From a checkpoint of a small model that answers yes/no questions on an image's attributes.
Data: trained on photos with spoken descriptions (Open Images, Localized Narratives), 203450 training examples, 11.2 epochs.
Rows from block 4 of the image encoder, named by matrix and row number. Rows with one number belong to one channel. Each number is 128 + 24 x the weight over its row's rms, rounded and kept within 0 to 255. All counts start at 0. After the name is the row's rms in percent of the matrix's.
# convs0: first 3x3 conv, stride 2 (encoder.blocks.4.convs.0.weight, 192x112x3x3, standardized in use), inputs 42-55, a 3x3 kernel for each
# convs1: second 3x3 conv (encoder.blocks.4.convs.1.weight, 192x192x3x3, standardized in use, transposed), outputs 42-55, a 3x3 kernel for each
convs0.127 085 [139 150 164 129  83  84 123 128 105 102 140 111 133 141 123 100 146 130 168 122 148 146 151 139  45 115  64 141 118 122 113 106 116 121 134  71 132 162 160 161 170 188 133 125 163 101 108 119  94 157 157 115 118 150 143 106 133 141 123 147 207 161 161 152 153 119 107 136 151 158 175 125 115 104 146 113 116 107 164 107  96 115 113 130 127  89 108 124 176 150 138 100 129 119 125 154 113 108 114 147 116 148 105 107 123 125  69  90 144  92  93 150 138 119 126 145 122 163 168 187 115 124 142 109 111 108]
convs0.128 110 [113 122 160 120 125 156 114 105 152 122  86 199 111 101 169  96 148 116 125 107 107  95  87 145 143  97 155 104 135 146 130 109 110 127 174 161  90 115 153 149 140 150 115 122 103 116 139 100 127 152 134 156 159 119 154 135 106 110 115 115 129 134 120 125 148 152 116 161 179  99 109 117 143 117  91 106 138 155 121 107 114 123 129 101  98  95 159 127 169 129 143 108 159 138 123 107 139  90 112 127 122 157 156 122 114 121 148  77  63 112 138 142 151 145 131 123 143 106 157 143  80 105 157 147 138 112]
convs0.129 093 [ 96  88 130 120 164 109 135 127 131 132 152 160 154  97  70 104 130  93 105 142 119 134  89  96 187 152 169 133 107 107 110 103 133 112 155 155  80 178 228 117  95 129 145 131 115 133 145 104 140 168 119 163 158 120 137 137 125 120 177 153  82  98 134 102 113 168 151 162 172 124 161 150 144 134 100 119 126 139 112 132 135  86 100  91 114 170 140 110 126 164 135 117 103 143 129  97 127 123 100 158 104 132  84  91 125 102 139 116 154 118 113 114 141 171 109 139 125 117 136 103 131 153 147 108 176 136]
convs0.130 106 [187  92 119 126 130 156  79 132 152 103 119 127 135  93 165  55 143 143 101 138 126 104 154 122 120 153 144 130 135 108 111 134  70 160 178 140 144 184 150 149 127 130 100 110 131 139  92 116 131 140 130  81 116 141 168 149 132 140 131 133 139 144 130 131 158 173 157 118  93 142 118 141 160 151 111 101 128 117  98  93 105 181 115 110 108 127 154 135  86 113 126 145  95 120 125 156 152 105 171 125  85  93 137 102 183 145  99 101 132 123 131 140 121 136 128 141 139 144 100 148 111 152 131 104 155 147]
convs0.131 101 [102 119 154 131 205 149 107  99  93 120 151 148  84 130  88 115 126 149 155 140 155 106  77  91  73 114 136 126 173  94 129  83  83 104  77  95 125 199 153 185 176 161 165 174 145 197 142 118 111 156 116 100 149 105 132  89 106 149 112 104 149 158 115 130 135  95 112 112 151 210 161 171 127 143 148 113 107 130 105  70 126 116 110 129  88 136 162 146 171 158 127 160 143 117 106 132 114  85 143 108  95 100 145 130 135 131 122 172 105 104 115 138 115 127 124 172 185 151 156 141 159 119 119 109 166  89]
convs0.132 093 [120 116 147 124 135 116 140 132 120  69 132 110 121  65 139  72  77 119  85 162 126 116 145 185 132 172 189 152 155 144 157 154 119 133 144 131  94 110 121 157 128 144 133 126 161 144 163 130 143 140 118 130 126 120 131 163 163 134 132 122  95 142 118 133 144 134 106 105 114 115  80 129 133 142 124 128 127 127  98 138 103 164  81 116 112  94 161 125 104  73 196 110 130  99 109 123 128 116 100 140 131 139 145 142 166 120 123 181 157 131 134 150 144 125 136 105 114 174 142 119 123 139 144 120 128 132]
convs0.133 089 [141 182 169 126 208 196 137 192 226 106 103 121 128 137 105 162 129 131  93 125 126  61 130 122  64 147 148 171 148 125 138 146 119 155 158 118 102  93 109  83 118  89  95 131 147 120 142 146 118 139 130 139 150 167  88 106 123 120 161 126 110 103 113 112 114 128 137 100  87 113 121 117 155 135 107 126  98  99 125 164 127 132 139 118 145 110  91 129 134 115 114 133 105 140 140 120 148 143 155 146 120 114 143 136 140 149 127 110 126 138 111 124 151 138 146 157 129 145 149 121 118 114 156 148 139 135]
convs0.134 096 [131 129 155 145 137 120 139 111 113 102 139 134  75 150 137 131 132 100 136 122  84 126  89 112 118  86 117 151  85 140 147 114 124 134 127 181 173 212  81 182 161  90 169 140  65 145 148 141 138 118 128 131  90 129  94 126 138 129 133 171  85 114 155 191 120 112 150 151 137 114 115  83  89 143 144 139 149 104 139 120 100 108 139 153 150 155 135 122 156 130 137 116  96 158 138 152 140 147 131 123 162 110 118 139 169  54 144 142 125 145 103  99 153 107 117 126 114 125 159 173 121 121 121  96 153 183]
convs0.135 108 [104 155 162 146  95 185 117 148 148 134 151 114 138 162  90 106 160  99 120 191 138 154 125 137 163 130 123 149 146  94 105 147 131  86 175 132 142 152 131 102  91 163 110 109 157 135 151 157 162 179 169 128 152 151  83 129 153 146 166  94 151 103 111 130 125 117 127 149 154  67 129 144 136 115 132 153 117 139 146  99 116 129 102 132 113 108  98 124 111  83 164 170 126 101 114 152  90 101 123  87 147 131 141 133  89 121 118 146 128 110 138 102 120 107 174 140 138 153 172 123 132 115 102 139 121 146]
convs0.136 098 [ 79 114  94 122  87 101 152 102 112 134 128 126  89 101  85 145 174 126 139  94 129 142 153 101 160 157 107 117 113 165 123 115 120 148 169 119 121 114 133 104 128 124 135 157 125 124 104 124 165 138 151 148 134 119 112  79 124 122 122 115  90 121 120 113  88 191 118 174 136 128 173 147 102 143  93 137 150 136 126 162 152 128 129 121 122  93 130 134 135 158 137  76 110 150 144 101 173 180 138 113 143 165 109 105 148 103 130 182 106 120 177 122 112 146  98  88 115 139 122 129 146 123 118 100 175 149]
convs0.137 110 [ 82 130 104 138 144 129 140  85 156 121 115 125 144 103 128 108 120 167 125 128 117 113 164 131 163  72 147 105 107 115 120 108 115 147 130 126 117 157 110  70 119 113 115  83  85 144 110 137 129  83 133 175 139 103 137 172 103  94 103 177 122 135  91 148 119 102 142 124 112 136 169 145 132  88 142 124 117 133 111 127 122 135 132 110 167 144 177 108 111 157 108 107 122 155 134 124 159 164 147 155  94 110 147 126 131 118 115 140 120 102 136  91 133 130 165 140 129 143 135 145 118 127 147 125 150 118]
convs0.138 100 [123 101 112 117 108 118 132  99 135  91 129 139  95 113 169 145 110 203 146 140 134 152 124 105 113 158 102 145 121 152 149 121 124 176 140 115 103 129 160 157 152 132 166 155 109 117 131 123 134 127 132 118 125 137 123 109 130 120 138 154 107 164 101 178 134 129 152 152 142 160 150 149 124 122 129 112  94 123  99 124 130 105 114 149  93 137 203 144 140 150 159 128 136 127 119 121 147 119 117 124 127 136 153 107 107 131 125 128  97 150 157 126 100 132 131 114 101 164 121 107 154  99 112 146 129 144]
convs0.139 097 [118 104  75  98 119 102 139 137 123 121 119 107  94 118 111 116 103 137 156 113 142 165 123 166 180 139 113 155 131 119 136 145 133 189 144 114  94 107 158 107 122 129 138 147 165 127 127  72 128 115 120 150 146 133 120 107 107 118 161 153 120  92 106  45 135 153 115 115 202 158 150 177 114 131 129  94  98 125 101  94 123 113 114 126 121 144 123 125 102 133 100  92 104 138 132  86 125 141 158 132 191 158 119 119 182 113 146 143 104 109 114 120 165 141 126 135 188 132  98 145 109 128 117 122 118 167]
convs0.140 093 [109 137 120 158 152 157 155 212 152 107  87 148  79 131 179  92 108 127 113  97 118 126 106 148 113  82 123 150 128 134 129 103 144 103 116 129 101 146 165 156 161 150 127  95 120 144 123 120 106 138 136 116  97 120 110 104 118 106 126 118 124 100 126 132 150 100 151 130 113 134 151 119 123 139 117 132 117 123 129 140 121 105 157 142 108 124 175 130 151 168 128 138 107 122 105 100 113 127 155 110 191 113 152 126 167 167 165 113  96 154 109 163  98 136  97 117  91 131 105 128 106 117 121  68  95 135]
convs0.141 109 [ 84 119 145  82 117 100 116 116  69 158 177 115 112 116 130 147 100  94 145 136 111  94 157 124 130 175  83  93 142 124  56 104 169  96 158 135  92 115 124 148  89 119 133 103 113 110 130 130 138  99 116 132 136 134  98 120 145 167 145 125 163 143 130 128 112 104 101 105  99 162 113 114 146 125 130 159 125 109 137 120 123 111 130 117 157 114 133  86 120 133 135 141  96 148 110 140 148 136  93 120 142 106  91 127 103 159 113 100 123 107  99 146 155 130 163 170 120 132  99 135 153 152 124 133 147  92]
convs0.142 111 [133  86 132 157 132  89 115 105  85 117 131  97  86 103 132 131 117 155 129 153 171 122 152 121  98 166  83 115 134 107 164 104 129 120  85 135 108  80 103  84  88 108 136 123 127 155 122 153  77 143 122 110 124 124 197 138 127  94 123 144 103 128  82 126 123 115 134 159  84 116 118 100 150 118 166 105 111 162 142 116 131 119 106 132 137 148  74 145 134 132 142 124 147 116  89 144 123 143 165 152 110 153 128 142 166 137 121 157 124 163 128 149 116 134 143  94 135 116 133 108  99 106  80 113 122 147]
convs0.143 078 [ 98 106 119 117 130 155 158 169 155 102 138  94 121 115 157 122 118 108 135 164 154 146 171 177 108 161 136 130 146 104 159 163 107 115 177 129  83 109 101 181 153 153 129 163 147 141 150 152 152 120 137 139  99 143 122  95 129 131 131  94 114  95 144 138 141 101 111  83 152 110 169 188 103 108 125 106 100 125 127 152 107 122 151 106 108  92  95 156 125 147 135 160 123 131 144 125 147 153 154 172 137 137 104 151 120 106 119 132 139 118 108 105 125  99 132  94 102  93 130 124 129 110 126 142 149 113]
convs0.144 099 [153 103 162 151 144 129  86 109 124 148 113 145 108 138 135 146 141 150 180 157 133 105 164 190 128 121 117  98 108  93 102 129 143 153 146 101 128 123 145 106 152 175  95 144 189 143 118 118 141 137 194 131 111 127 119 118 127 125 115 137 109 124 130 161 129 132 115  94 134 124 135 158 136 109 100 110 115 154 126 161 160 130 162 117  97 119 142 133  64 154 136 148 135 104 127 130  98 123 112 151 115  96 124 112 123 134 135  94 134 106 125 131 114  84  82 113 170 148 131 104 173 160 120 147 158 124]
convs0.145 083 [122  91  95 143 176 171 154 133 167 135 149 178 152 164 208 157 145 130 142 208 150 176 115 147 115 149 210 110 128 101 139 109 160  77  54 119 153 159  59 170 162 178 163 136 116 132 167 121 159 146 129 167 112 118 150 148  99 154 120  96 167 139 111  93 126  88 125 114  92  74  92 115 121 100 105 114 116 135 143 156 175 125 108  94 131  97 101 156 136 107 154 120 124 150 121 104 147 147 131 126 125 149 158 126 136 131 134 132 153 131 106 151 135 153 140 129 140 115 115 146  85 131 154 161 158 118]
convs0.146 106 [127  77 144 140 130 130 134 123 111  82 142 136  64 143 194 102 177 145  92 151  98 133 135 108 158 117 114 123 110 157 124 149 166 124 150 137 154 121 104 141 119  61 127 141 115 143 134 111 103 139 159 130 132 130  77 107 104 119  96 166 106 131 182 104 112 139 126 160 132 135 147 142 133 142 117  74 117 127 157 136 100 145 140 165 103 115 133 125 138 131 114 144 128 129 142 118 149 169 124 101 145 101 121 157 110 120 109 174 109 110 152 145  99 111 163 149 125 133 134 180  96 151 129  74 180 148]
convs0.147 108 [122  98 142 117 115 131 138 148 122  98 140 141 150 107 174 159 135 121 123  99 122 148 141 104 120 119 171 156 147 111 156  96 106 139 153 138 121 107 134 137 136 110 154 139  99 109 146 162 137 116 161 120 178 127  99 109 140 143  92 181 113 136 134 124 131 119 114 152 107 139 124 162  74 140 119 105  94 162 126 138 151 150 130 105 135 132 121  85 107 163 126 139 128 124 176 149 107 127 167 117 147 130 154 120  89 166 140 125 156  85 150 136 110 145 150 175 143 129  86 159 138 152 124 169 138  39]
convs0.148 084 [101 121 100 116 166 141  93 143 117  83 118 171 138  93 127 175 104 160 100 114 129  80 109 126  91 111 147 105 109 126 125 130 119  99 114 150  97 158 151 138 142 134 127 179 162 131 127 121 137 115 144 119 100 142 120 140 125 160 148 126 121 166 122 164 145 112 135  98 132 112 193  99 114 115 162 118 129 135 130 126 129 158 135  88 131 177 111 130 120 111 147 134 112 140 137 153 100 129 164 136 161 129 128 160 137 134 115 120 107 126 138  90 111 117  97  77 150 135  99 112  76 110 145 103 145 135]
convs0.149 083 [ 98  83  86 121 125 157  93 151 183 132 143 157 115 139 147 113  82 113 104  69  80 119 114 120 121 119 129 133  91  91 112 122  96 159 145 140 129 150 120 113 182 153 112 162 148 164 130 121 133 141 118 150 153 111 116 120 120 114 139  91 116 117 127 150 172 137 154 108 134 139 162 139 124 129 121 128 102 130 127 138  95 134 126 143 126 120 121 143 138 137 124 123 125 152 125 113 129 115 127 192 166 155 124 159 135 112 144 159 142 158 115  76 131 170  94 133  99 147 127 144 154  94 118  97 131 145]
convs0.150 105 [137  91 136 145 150 144 128 125 139 144  87 144 138 146 123 137 132 130 129 113 139 147  84 123 141 140  92 171 132 147 128  86 143 104 120 131 122  70  93 134 155 175 134 181 164 167 114 119 125 143  80 123 158 132 138 133 154 127 139 116 164 121 152 111  97 105 151 178 212 163 165 184  98 116 145 145 120 118 128 111 141 121 177 103 136 127 129 128 127 159 148 137 120 128 104 143 123 173 136 131  97 117 134 113 122 107 152 144  56 137 128 130 113 153 124 119 164 156 163 136 134 107 117 117 127 124]
convs0.151 105 [123 126 147  97 117 121  97 133  74 127 126 138 142 169 151 130 117  91 161 159 125 150  92 133 133 113 108 134 127 119 138 108 117 117  88 106 104 132 104 104 118 116 145 130 115 188 142 124 157 100 139 140  66  92 119 117 109 152 134 104 115 128 152 131 122 115 131 100 158 173 128 127  91  99 119 128 201 126 185 171 149 155 135 143 100 151  98 151 155 126 185 124  78 115 120 145 134 146 125  98 135 112 105 143 141 145  98 163 130 131 157  94 152 115 119  86 151 108 106 138  98 174 138 129 124  99]
convs0.152 097 [ 93 150 160 164 167  81 164 109 105 130 172 115 129 114 133 178 120 124 117  95 130 121  86 134 108 110 124 126 106 105 110 109  66 138 105 135 146  97 126 172 145  89 140 174  88 116 136 140 134 163 117 144  94 129 166 158 113 136 115 160 131 169 159 131 129 107 166 122 170 123 129 124 119 149 114 125 142 162  94 179 144 128 154 124 126 172 133 105 134 108 138 113 127 157 127  97 144 100 102 108 137 119  95 139 136  89 122 141 138 139 120 145 168 143 130 127 107  94 124 148 112 110 117 117  95 129]
convs0.153 111 [ 57  79 187  77 121 155 169 145 120 137 166 136 152 163 143  92 131 100 128 127 115 114 127 138 113 109 126 130 183 146 148 147 181 148 109 117 121 129 131 171 133 124 109 136 122 151 123 123 125 126  88 101  99 113 112 154 111 124 128 122 107 154 156 128 132 131 130 133 158 133 127 162 131 123 104 110 146 151  95 160 173 158 143  88 149  92 114 173 109 108 189 129 112 139 130 113 126 126 114 146 127 129 102 137 119 128 165 117 135  93  73 167 143 124 128 153 112 115 129  99 117 138 126 163 120 109]
convs1.127 105 [121 131 136 108 119 172  61 112 127  79 104 165 119 103 131 135 151 118 132 124  95 131 106 115  91 105  83 128 116 122 130 120 104 135  83 103 126 147 137 140 160 153  80 141 104 143 131 157  94 136 108 122 109 143 107 161 135 114  99 107 120 141 138 113 127  75 119 110  98  99 134 127 118 168 152  96 135 128 137 142 131  80 120 125 103 115 144 138  89 143 148 172 131 139 185 132 143 142 159 140 115 121 159 162 129 162 168 151 171 147 116 163 157 126 140 133 102 133  95 118 115 127 129 112 154 132]
convs1.128 099 [135 148  73 138 143 151 173 133  92 125 125 115 110 118  83 113 110  85 114 143 112 131 159 166 127 137 150 163 102 130  96 133 133 101 150 141 154 112 128 145  87 128 117 123 121 115 133 132 132 117 134 165 142 100  89 117 104 101 146 133 102 105 124 146 133 158 115 128 170 156 121 120 122 145 113 112 106 160 124 110  83 120 149 158 156 143 125 122 111 109 122 164 153 136 162 137 127 126 118 126 181 100 156 164  98  92 142 136 151 113 132 141 118 135 123 129  99 136 131 101 115 142  91 146 115 108]
convs1.129 095 [149 104 200 145 137 127 179 104 102 132 133 113 121 158 180 117 109 140 112 110 130 115 145 134  72 101  95 136 127 167 131 153  87 154 130 151 140 133 115  96 161 153  66 136 173 121 154 161 131 117 108 147 155 113 114 123 140  91 165  94 114 135 138 111 131  90 125 131  83  99  84  84 132 149  85 134 101  97 112 166 153 158 153 123 149 120 121 126 122 112 146 119 114 112 174 121 106 123  92 137 122 150 161 117 129 164 131 135 101 116 128 113 113 113  87 125 167 109 122 151 114 112 134 143 134 110]
convs1.130 091 [163 134 157 165 126 134 114 160 128 138  71  86 121 156  75 157  88 155 129 130 123 172 141 100 162 115 120 117 127 111 150 103 102  97 111 108 143 158 136 127 143 151 147 173 164  99 102 104 151 148 103 187 107 137 104  87 119 109  92 136 134 130 135 137 149 115 119  94 114 170 127 112 145 106 139  96 134 131 130 117 110 100  98 120 113 155 129 116 117  98 118 146 169 147 174 101 108 156  97  99 137 151 117  89 100 150 152 127 179 130 128 129  98 134 176 129 108 100  82 106 154 124 113 173 138 138]
convs1.131 110 [151 131 134 100 151  75 134 154 135 159 132 121 167 135 132 111 115 188 108 134 136 131 125  97 101  90  91 148 129 155 133 167 101 125  91 113 145 150 119 127 128 106 131 153 129 121 128 144 185 175 143 105 117 129 107 119 104 105 135 162 146 147 133  95 114  97 101 140 148 143 130 117 100 140 119 114  94  87 110 140 116 155 132 128 139 106 150 120 128 100 121 140 162 127 119 109 109 139  92 138 153 145 111 105  86 129  88 104 118 163 149 154 114  83  85 100 152 150 143 167 133 133  88  99 163 148]
convs1.132 102 [148 109 133 106 109 165  87 141 146 140  98 151 116 125  76  88 115  99 172 136 155 172 146  86 147 135 142 136 109  98 144 125 109 129 130 123 125 120 103  79 126 152 168 163 165 101 108 113 126 113 147 112 116 109 141 163  93 187 124 150 194 137 135 141 152 128 163 131 119 111 132 122 146 130 148 118 116 129 133 145 136 119 171 155 137 150 132 151 163 118 108 142 138 124 123 114 142 108 103 128 161 161 146 114 162 115 100 129 152 139 135 171 146 123 140  93 163 115 140 120 156 128 138 150  87  99]
convs1.133 111 [ 94 147 159 159 113 153 158 125 111 116 129  83 119 108 109 115 128  92  87 121 128 107 110 152 103  93  76 139 118  95 131 117 129 133  80 148 189 202 134 139 182 138 163 159 122 128 142 136 104 112 146 128 125 118 126 173 110 134 120 133  99 133 145 107 138 129  99 103 111 120 125 123 166 145 139 135 138 110 142 129 122 136 112  86 117 143 178 139 130 141 150 108 105 168  97 127 132 110 144 121  91 123 169 137 105  92 150  65 138 105 125 161 112  87 116 125 145 107 142 123 110 117  97 102 150 113]
convs1.134 105 [140 188 129 130 145 101 100 143 144 146  86 115 142 145 143 116 170 137 130 156 116 125 129 105 139 112  91 121 138 160 173 101 184  79 130 187 147 114 130 113 174 129 141 162 157 169 141 129 153 181 149 129 196 148 101 142 123 137 139 168 145 106 134 123 120 124 149 139 120 167 133 144 122 125 167 102 160 100 134 140 113 104 140 114 127 155 138 103 138 153 125 175 166 123 189  84 135 101 119 160 119 161 153 107 156 137 140 133 130 108 112 138 108  87 117 123  95 134 154  93 140 119 140 150 135  81]
convs1.135 094 [116 108 133 155  97  97 127 164 116 151 107 154 177 110 141  96 134 156 123 129 128 139 128 131 151 140 141 152 121 127 108 131 130 133 118 146 108 125 143 165 157 119 140 129 111 135 116 152 114 128 113 105 131 101  97 114 104 130 111 136 133 121 118 165 131 132 156 154 113 143 123 124 138 158 117 210 131 118 100 135 144 171 143 118 111 125 156 133 152 130 124 117 127 122 103  95 114 101 153  92 139 137  92  56 137 113  87 138  94 124 127 119 157 121 107  92 170 116 122 105 132 110 110 106 106 120]
convs1.136 111 [114 168 137 181 145 111 108  97 141 109 125 112 111 113  87 131 122  76 113 128 112 131 149 155 112 114 107 130 155 159 136 133 134 150 125 129 151 118  82 112 135 139 139 161 131 125 140 114 102 145 159 110 116 101 169 107 135 115 138 131 123 161 141  98 114 141 109 134 117 129 122  83 142 134  99 176 164 152 103 159 148 124 114 130  95 141 130 164 109 127 122 124  88 117 171 158 153 129 170 145 167 143 158 128  97 112 151 126 125  80 138  89 126 126 131 125 108 146 171 130 101 160 114 130 159 133]
convs1.137 097 [ 89 136 101  90 119 165 168  94 108 119 131 135 133 125  73 103 149  74 135 154 128 126 140 120 151 120 137 137 118 157 154 135 155 131 120 140 149 178  64 136 103 126 124 120  98 119 128 124  94 136 133 152 112  87 163 133 146 101 162 134 116 129 125  89 139 113 109 127 121 108  98 126 126 130 164 151 125 115 160  91 158 125 115 109 140 119 155 162 135 133 133 130 116 129  98 116 137 129 129 125 121 127 104 189 170 116 145 126  99 111 134 144 112 129 110 115 134 127 173 141 116 160 151 157 122 135]
convs1.138 106 [112 112 180 101 125 132  88 132 106 131 141 112 127 138 178 124 110 117 150 125 150 145 155 130 137 107 134 121 114 144 128 121 137  98 126 114 125 121 138 129 164 133 113 136 148 153 132 100 131 138 122 141 145  99 131 125 107 162 156 107 134 123 122  88 111 107 152 129 110 111 143 108 123 132 120 157 172 146  74 160 173 128 134 125 131 117 102 130 112 160 116 152 112 156 145 166 126 136 165 141 102 128 142 161 146 126 146 144  86 134 145  79 119 126  73 102 111 140 135 103 108 138 122 116 163 127]
convs1.139 100 [ 83 156 172 107 125 134 104 101 193 114 145  73 146 114  96 113 158 141 131 127 128 119 163 146 103 103 169  90  98  97 127 128 126 157 116 131 141 101 135 152 107 129  81 146 115 166 148  77 125 153 123 143 191 119 108 101 129 119 109 125 120 127 166  96 160 133 170 109 147 174 133 121 129 134 127 133  94 130 117  51 117 131 139 149 139 133 141 137 134 140 110 174 103 130 137 116 132 142  61 114 108 108 141 108  84 174 113  61 152 111 114 103  98 138 115  77 125 116 127 122  98 124 152 107 133 134]
convs1.140 112 [113 103 146 124  76 119 131  90 152 147 140  71 148 157 175 175 136 129 117 112 118 119  86 106 126 133 151 116 132 158 153 121 123 147 140 130 102 144 131 116 106 117  84 146 126 113 123 111 134 145 168 135 153 121 139 119 146 100 118 132  88 117  77 144 111 151 115 149 143 139 156 162 120 104 127 143 100 122 127 124 113 126 125 120 157 153 166 129 150 164 119  92 143 129 145 115 139 130 107 120  96 107 152 142 124 127 149  91 131  96 138 173 126 131 118 115  93 129 132 133 141 111 132 138 110 134]
convs1.141 099 [137 111 129 141 145 107 106 163  89 163 143  98 141 108  88 137 103 118 121  96 133 128 131 140 148 172 151 162 159 173 111 104 115  79 140 169  83 115 159 133 126 122 163 140 127 142 128 111 149 103 149 109 142 123 115 168 154 128 138 152  99 111 122 166 151 129 138 154 147  95 131 124 148 139 168 154 179 130 155 159 149 122 132 138 148 158  97 126 108 130 137 129 131 123 121 122 168 118 143 137 122 152 117  94 155 156 120 103 112 126 148 129 102 119 143 123 118  97 133 132 116 139 120 109 142 143]
convs1.142 092 [135 106 119 143 141  79 115 206 118 124 127 149  84 126 143 116 123  65  93 133 113 123 128 140 106 121 124 103 155 152 144 103 147  61 129 122 174 127 158 109 136 135 173 145 148 157 109 146 116 118 141 115 134 148 138 125 151 118 120 111 152 146 140 154 145 138 112 137 145  95 106 129 126 124 102 128 106 149 135 176 106 120 106 125 126 119 113 145 142 116 142 115 107 186 116 106 178 139 130 108 134 136 150 106 175 145 114  95 102 143 138 149  71 119 167 114 119 119 120 155 100 106 101 109 118  92]
convs1.143 108 [143 149 158 128 153 148 105 134 105 143 125 161 143 131 183 132 116 164 171 156 139 119 124 110 115 125 103 125 134 118 137 127 134 105  95 131 150 141  99 128 150 137 116 114 111 149 144 141 140 116 134 137 162 152  97 135 137 141 136 108 143 135 124 139 107 139 119 133 142 132 153  93 145 169 149 111 121 115 146 147 128 136  97 108 118 154 161 114 176 133 138 105 109 133 140 112 113 139 118 101 135 114 137 110 142 119 128 118 180 120  85 163 159  97  98 160  89 101 130 147 139 113 114 137  94  81]
convs1.144 110 [208 153 124 170 136 156 136 122 110 176 194 136 170 147 122 117 117 125  93 113 146 120 138 155 139 126 144 125 135 106 122 122 148  89  94  90 104 134  73 141 130 141 102 129 116 167 157 133 174 145 111 122 146 156 152 113 109 129 139 117 123 142 136 145 161 171 183 155 167 107 100  92 118 115 144 112 102 120  76 114 114 142 136  62 128 122 110  98 103 105 118 121 114 121 135 103 157 142 101 128 123 104 145 152 133 120 144 117 142 141 122 132 176 116 160 108  97 131 144 124 125 145 134 174 128 153]
convs1.145 102 [100 156 125  98 127  91  88 109 149 201 106 136 142 139 177 125 109 119 138 170 148 133 135  89 113 106 108 122 113 112 152  88 134 132 123 159 148 129 115 121 105 134 132 109 136 130 133 185 107 124 136 124  86 122 125 126 110 123 108 117 133 153 123 144 149 136 131 139 126 104 148 146 150 138 113 117  92  94 127 128 130 130 121 140 132 144 104 116 106 130 142 114 164 115 127 123 159 136 147 129 114 136 150 125  84 115 135 120 152 149 125 184 130 128 124  98  97 131 127 107 125 152 108 119 109 117]
convs1.146 106 [110 118 120 159 144 171 120 146 145  96 107 126 149 113  85  93 106 166 108 119 145 139 130 122 119 103 127 157 117 100  98 143  98 163 158 145 153 202 115 161 174  90 152 136  83 121 118 120 107 117 116 144 154 121 115 100 141 127 111  76 159 135  97 143 128 137 125 131 127 155 130  89  75 141 122 146 201 143 171 115 116 119 152 118 106 114 110 120 138  83 133 137 106 130 131  73 164 154 111 133 158 119 157 125  99 129 139 182  97 105 153 120 139 125 132  94 127 115 130 146 103 104 158 100 121 163]
convs1.147 101 [ 78 127 112 109 130 121 106 105 170 105 147 147 133 133 186  94 154 150 125 133 137 138 126 144 121 143 151 151 122 142 137  91 136 143 154 119  98 129 134 111 105 172 132 130 108 131 117 157 101 161 122 151 114 151 114 130 123 126 115  97  89 136 103 136 175 105 151 167 125 136 132 102 115  91 159 112 143 139 146 104 143 167 117 120 115 167 111 109 103 127  75  94 115 117 151 109 118 124 150 155  96  99 114 139  95 101 140  94 131 118  70 152 141 149 138 127 136 155 172 129 146 121  99 100  99 105]
convs1.148 100 [125 177 162 118  99 149  98 137 118 145 152 103 129 107 100 145 139 120 151 148 136 160 119 136 171 131 159  82 134 119 135 136 125 157 116 110 174  62  92 130  69  94  88  60 125 135 148 166 116  95 164 136 106 127 129 140 153 128  97 141 119 144 123 127 158 136 124  99 138 124 120 107 127 150 113 130 143 121 119 107 120 118  75 122 131  91 121 143 141 104 122  80 122 143 120 155 135 150 115 148 118 134 176 113 127 112 178 125 141 113  88 145 103  90 146  92 100 113 141 145 115 140 126 163 133 169]
convs1.149 104 [137 133 123  86 124 156 117  95 142 106 118 103 157 154  81 106 155 172 148 154 177 113  92 142  93 120  99 121  86 171 149 170 109 142 169 111  83 132  99 143 125 116  69 147 148 115 142 151 124 169 126 159 124 120 114 167 123 105 136 156 126  79  98 117 146 149 151 111 110 128 149 109 110 126  84  97 148  85 118 128 115 107 124 111 160 117 125 123 146 111  99 134 128  94 165 124 136 193 163 144  74 147 103 128 115 136 144 118 132  78 128  99  78 118 139  98 113 153 126 142 154 150 144 127 103 109]
convs1.150 095 [176 151 130 123 101 171 155 147 134  76 115 176 102 155  86 155 173 117 122 154 121 133 169 147 153 129 102  97 134 114 117 136 114 141 138 127 136 164 159 151  80 135 113  96 126 142 152 131 121 144 143 128 161 136 107 108 129 107 119 107 135  98 105 162 128 165 135 130 129 124 133 124 116 132 143 141 152 158 127 154  96 136 101 129 118 155 109 151  74 111 155 144 107 135 123 144 123 151 143 103 113 131 135 176 112 151 135 170 115 127 145  99 147 154 109 107  83 132 141 117 118  91 144 116 114 100]
convs1.151 093 [138 139  50 136 159  98 129 200 103 121  91 122  77 100 125 147 111 137 126 102 123 116  97 123 100 102 171 101 149 139 132 103 159 128 142 211 114 142 138 117 104 111 125 105 140  99  95 137 105  99 151 146 132 119 166 155 151 156 153 119 125 165 105 114 133 116  84 128  92 141 134 163 137 130  96 137 147 117 116 162 136 111 115 133 116 128 124 123 100 153 137 153 141 139 119 119 102 144 125  76 100 103 131 122 138 101  88  80 105 110 166  93 100 192 163  70 192 124 128 112 110 170 169  92 112 125]
convs1.152 109 [168 161 178 132 113 155 141 119 141 131 107  89 138 115 188 132 124 108 106 148  97  97 130 123 150 147 120 134 147 115 114  99  94 141 139 141 159 158 116 123 200 153 140 114 135 111 119 112 128  93 129 136 115 102  84 102 106 144 122 107 144 130 130 150  75 131 146 163 140 140 109  97 115 143 117 136 164 120 100 126  88 116 133 145 138 133 108 139 105 115 118 118 107 115 158 126 133 133 117 154 116 148 129 124 119 108 166 108  91 120 121 139 103 111 140 165 148 112 141 137 160 106 134 123 119 114]
convs1.153 098 [129  81 108 138 123 111 161  99  89 119 158 118 119 143 127 114 145 129 107 113 115 117 126 118 109 126 130 156 178 145 138  99  96 136 146 103 137 125 134 159 157 109 151 175 111 111 107 102 105 139 144 111  98 136 141 100 126 109 140 131 113 124  95 120 118 160  91 127 144 101  87 118 125 197 166  93 134 107  98 131 140 109 129 115 103 114 115 147 138 102  93 139 167 110 104 151 136 164 120 130 127 121 119 115 110 108 136  94  96 106 106 140 139  90 146 125  97  91  94 106 107 146 114 100 107 101]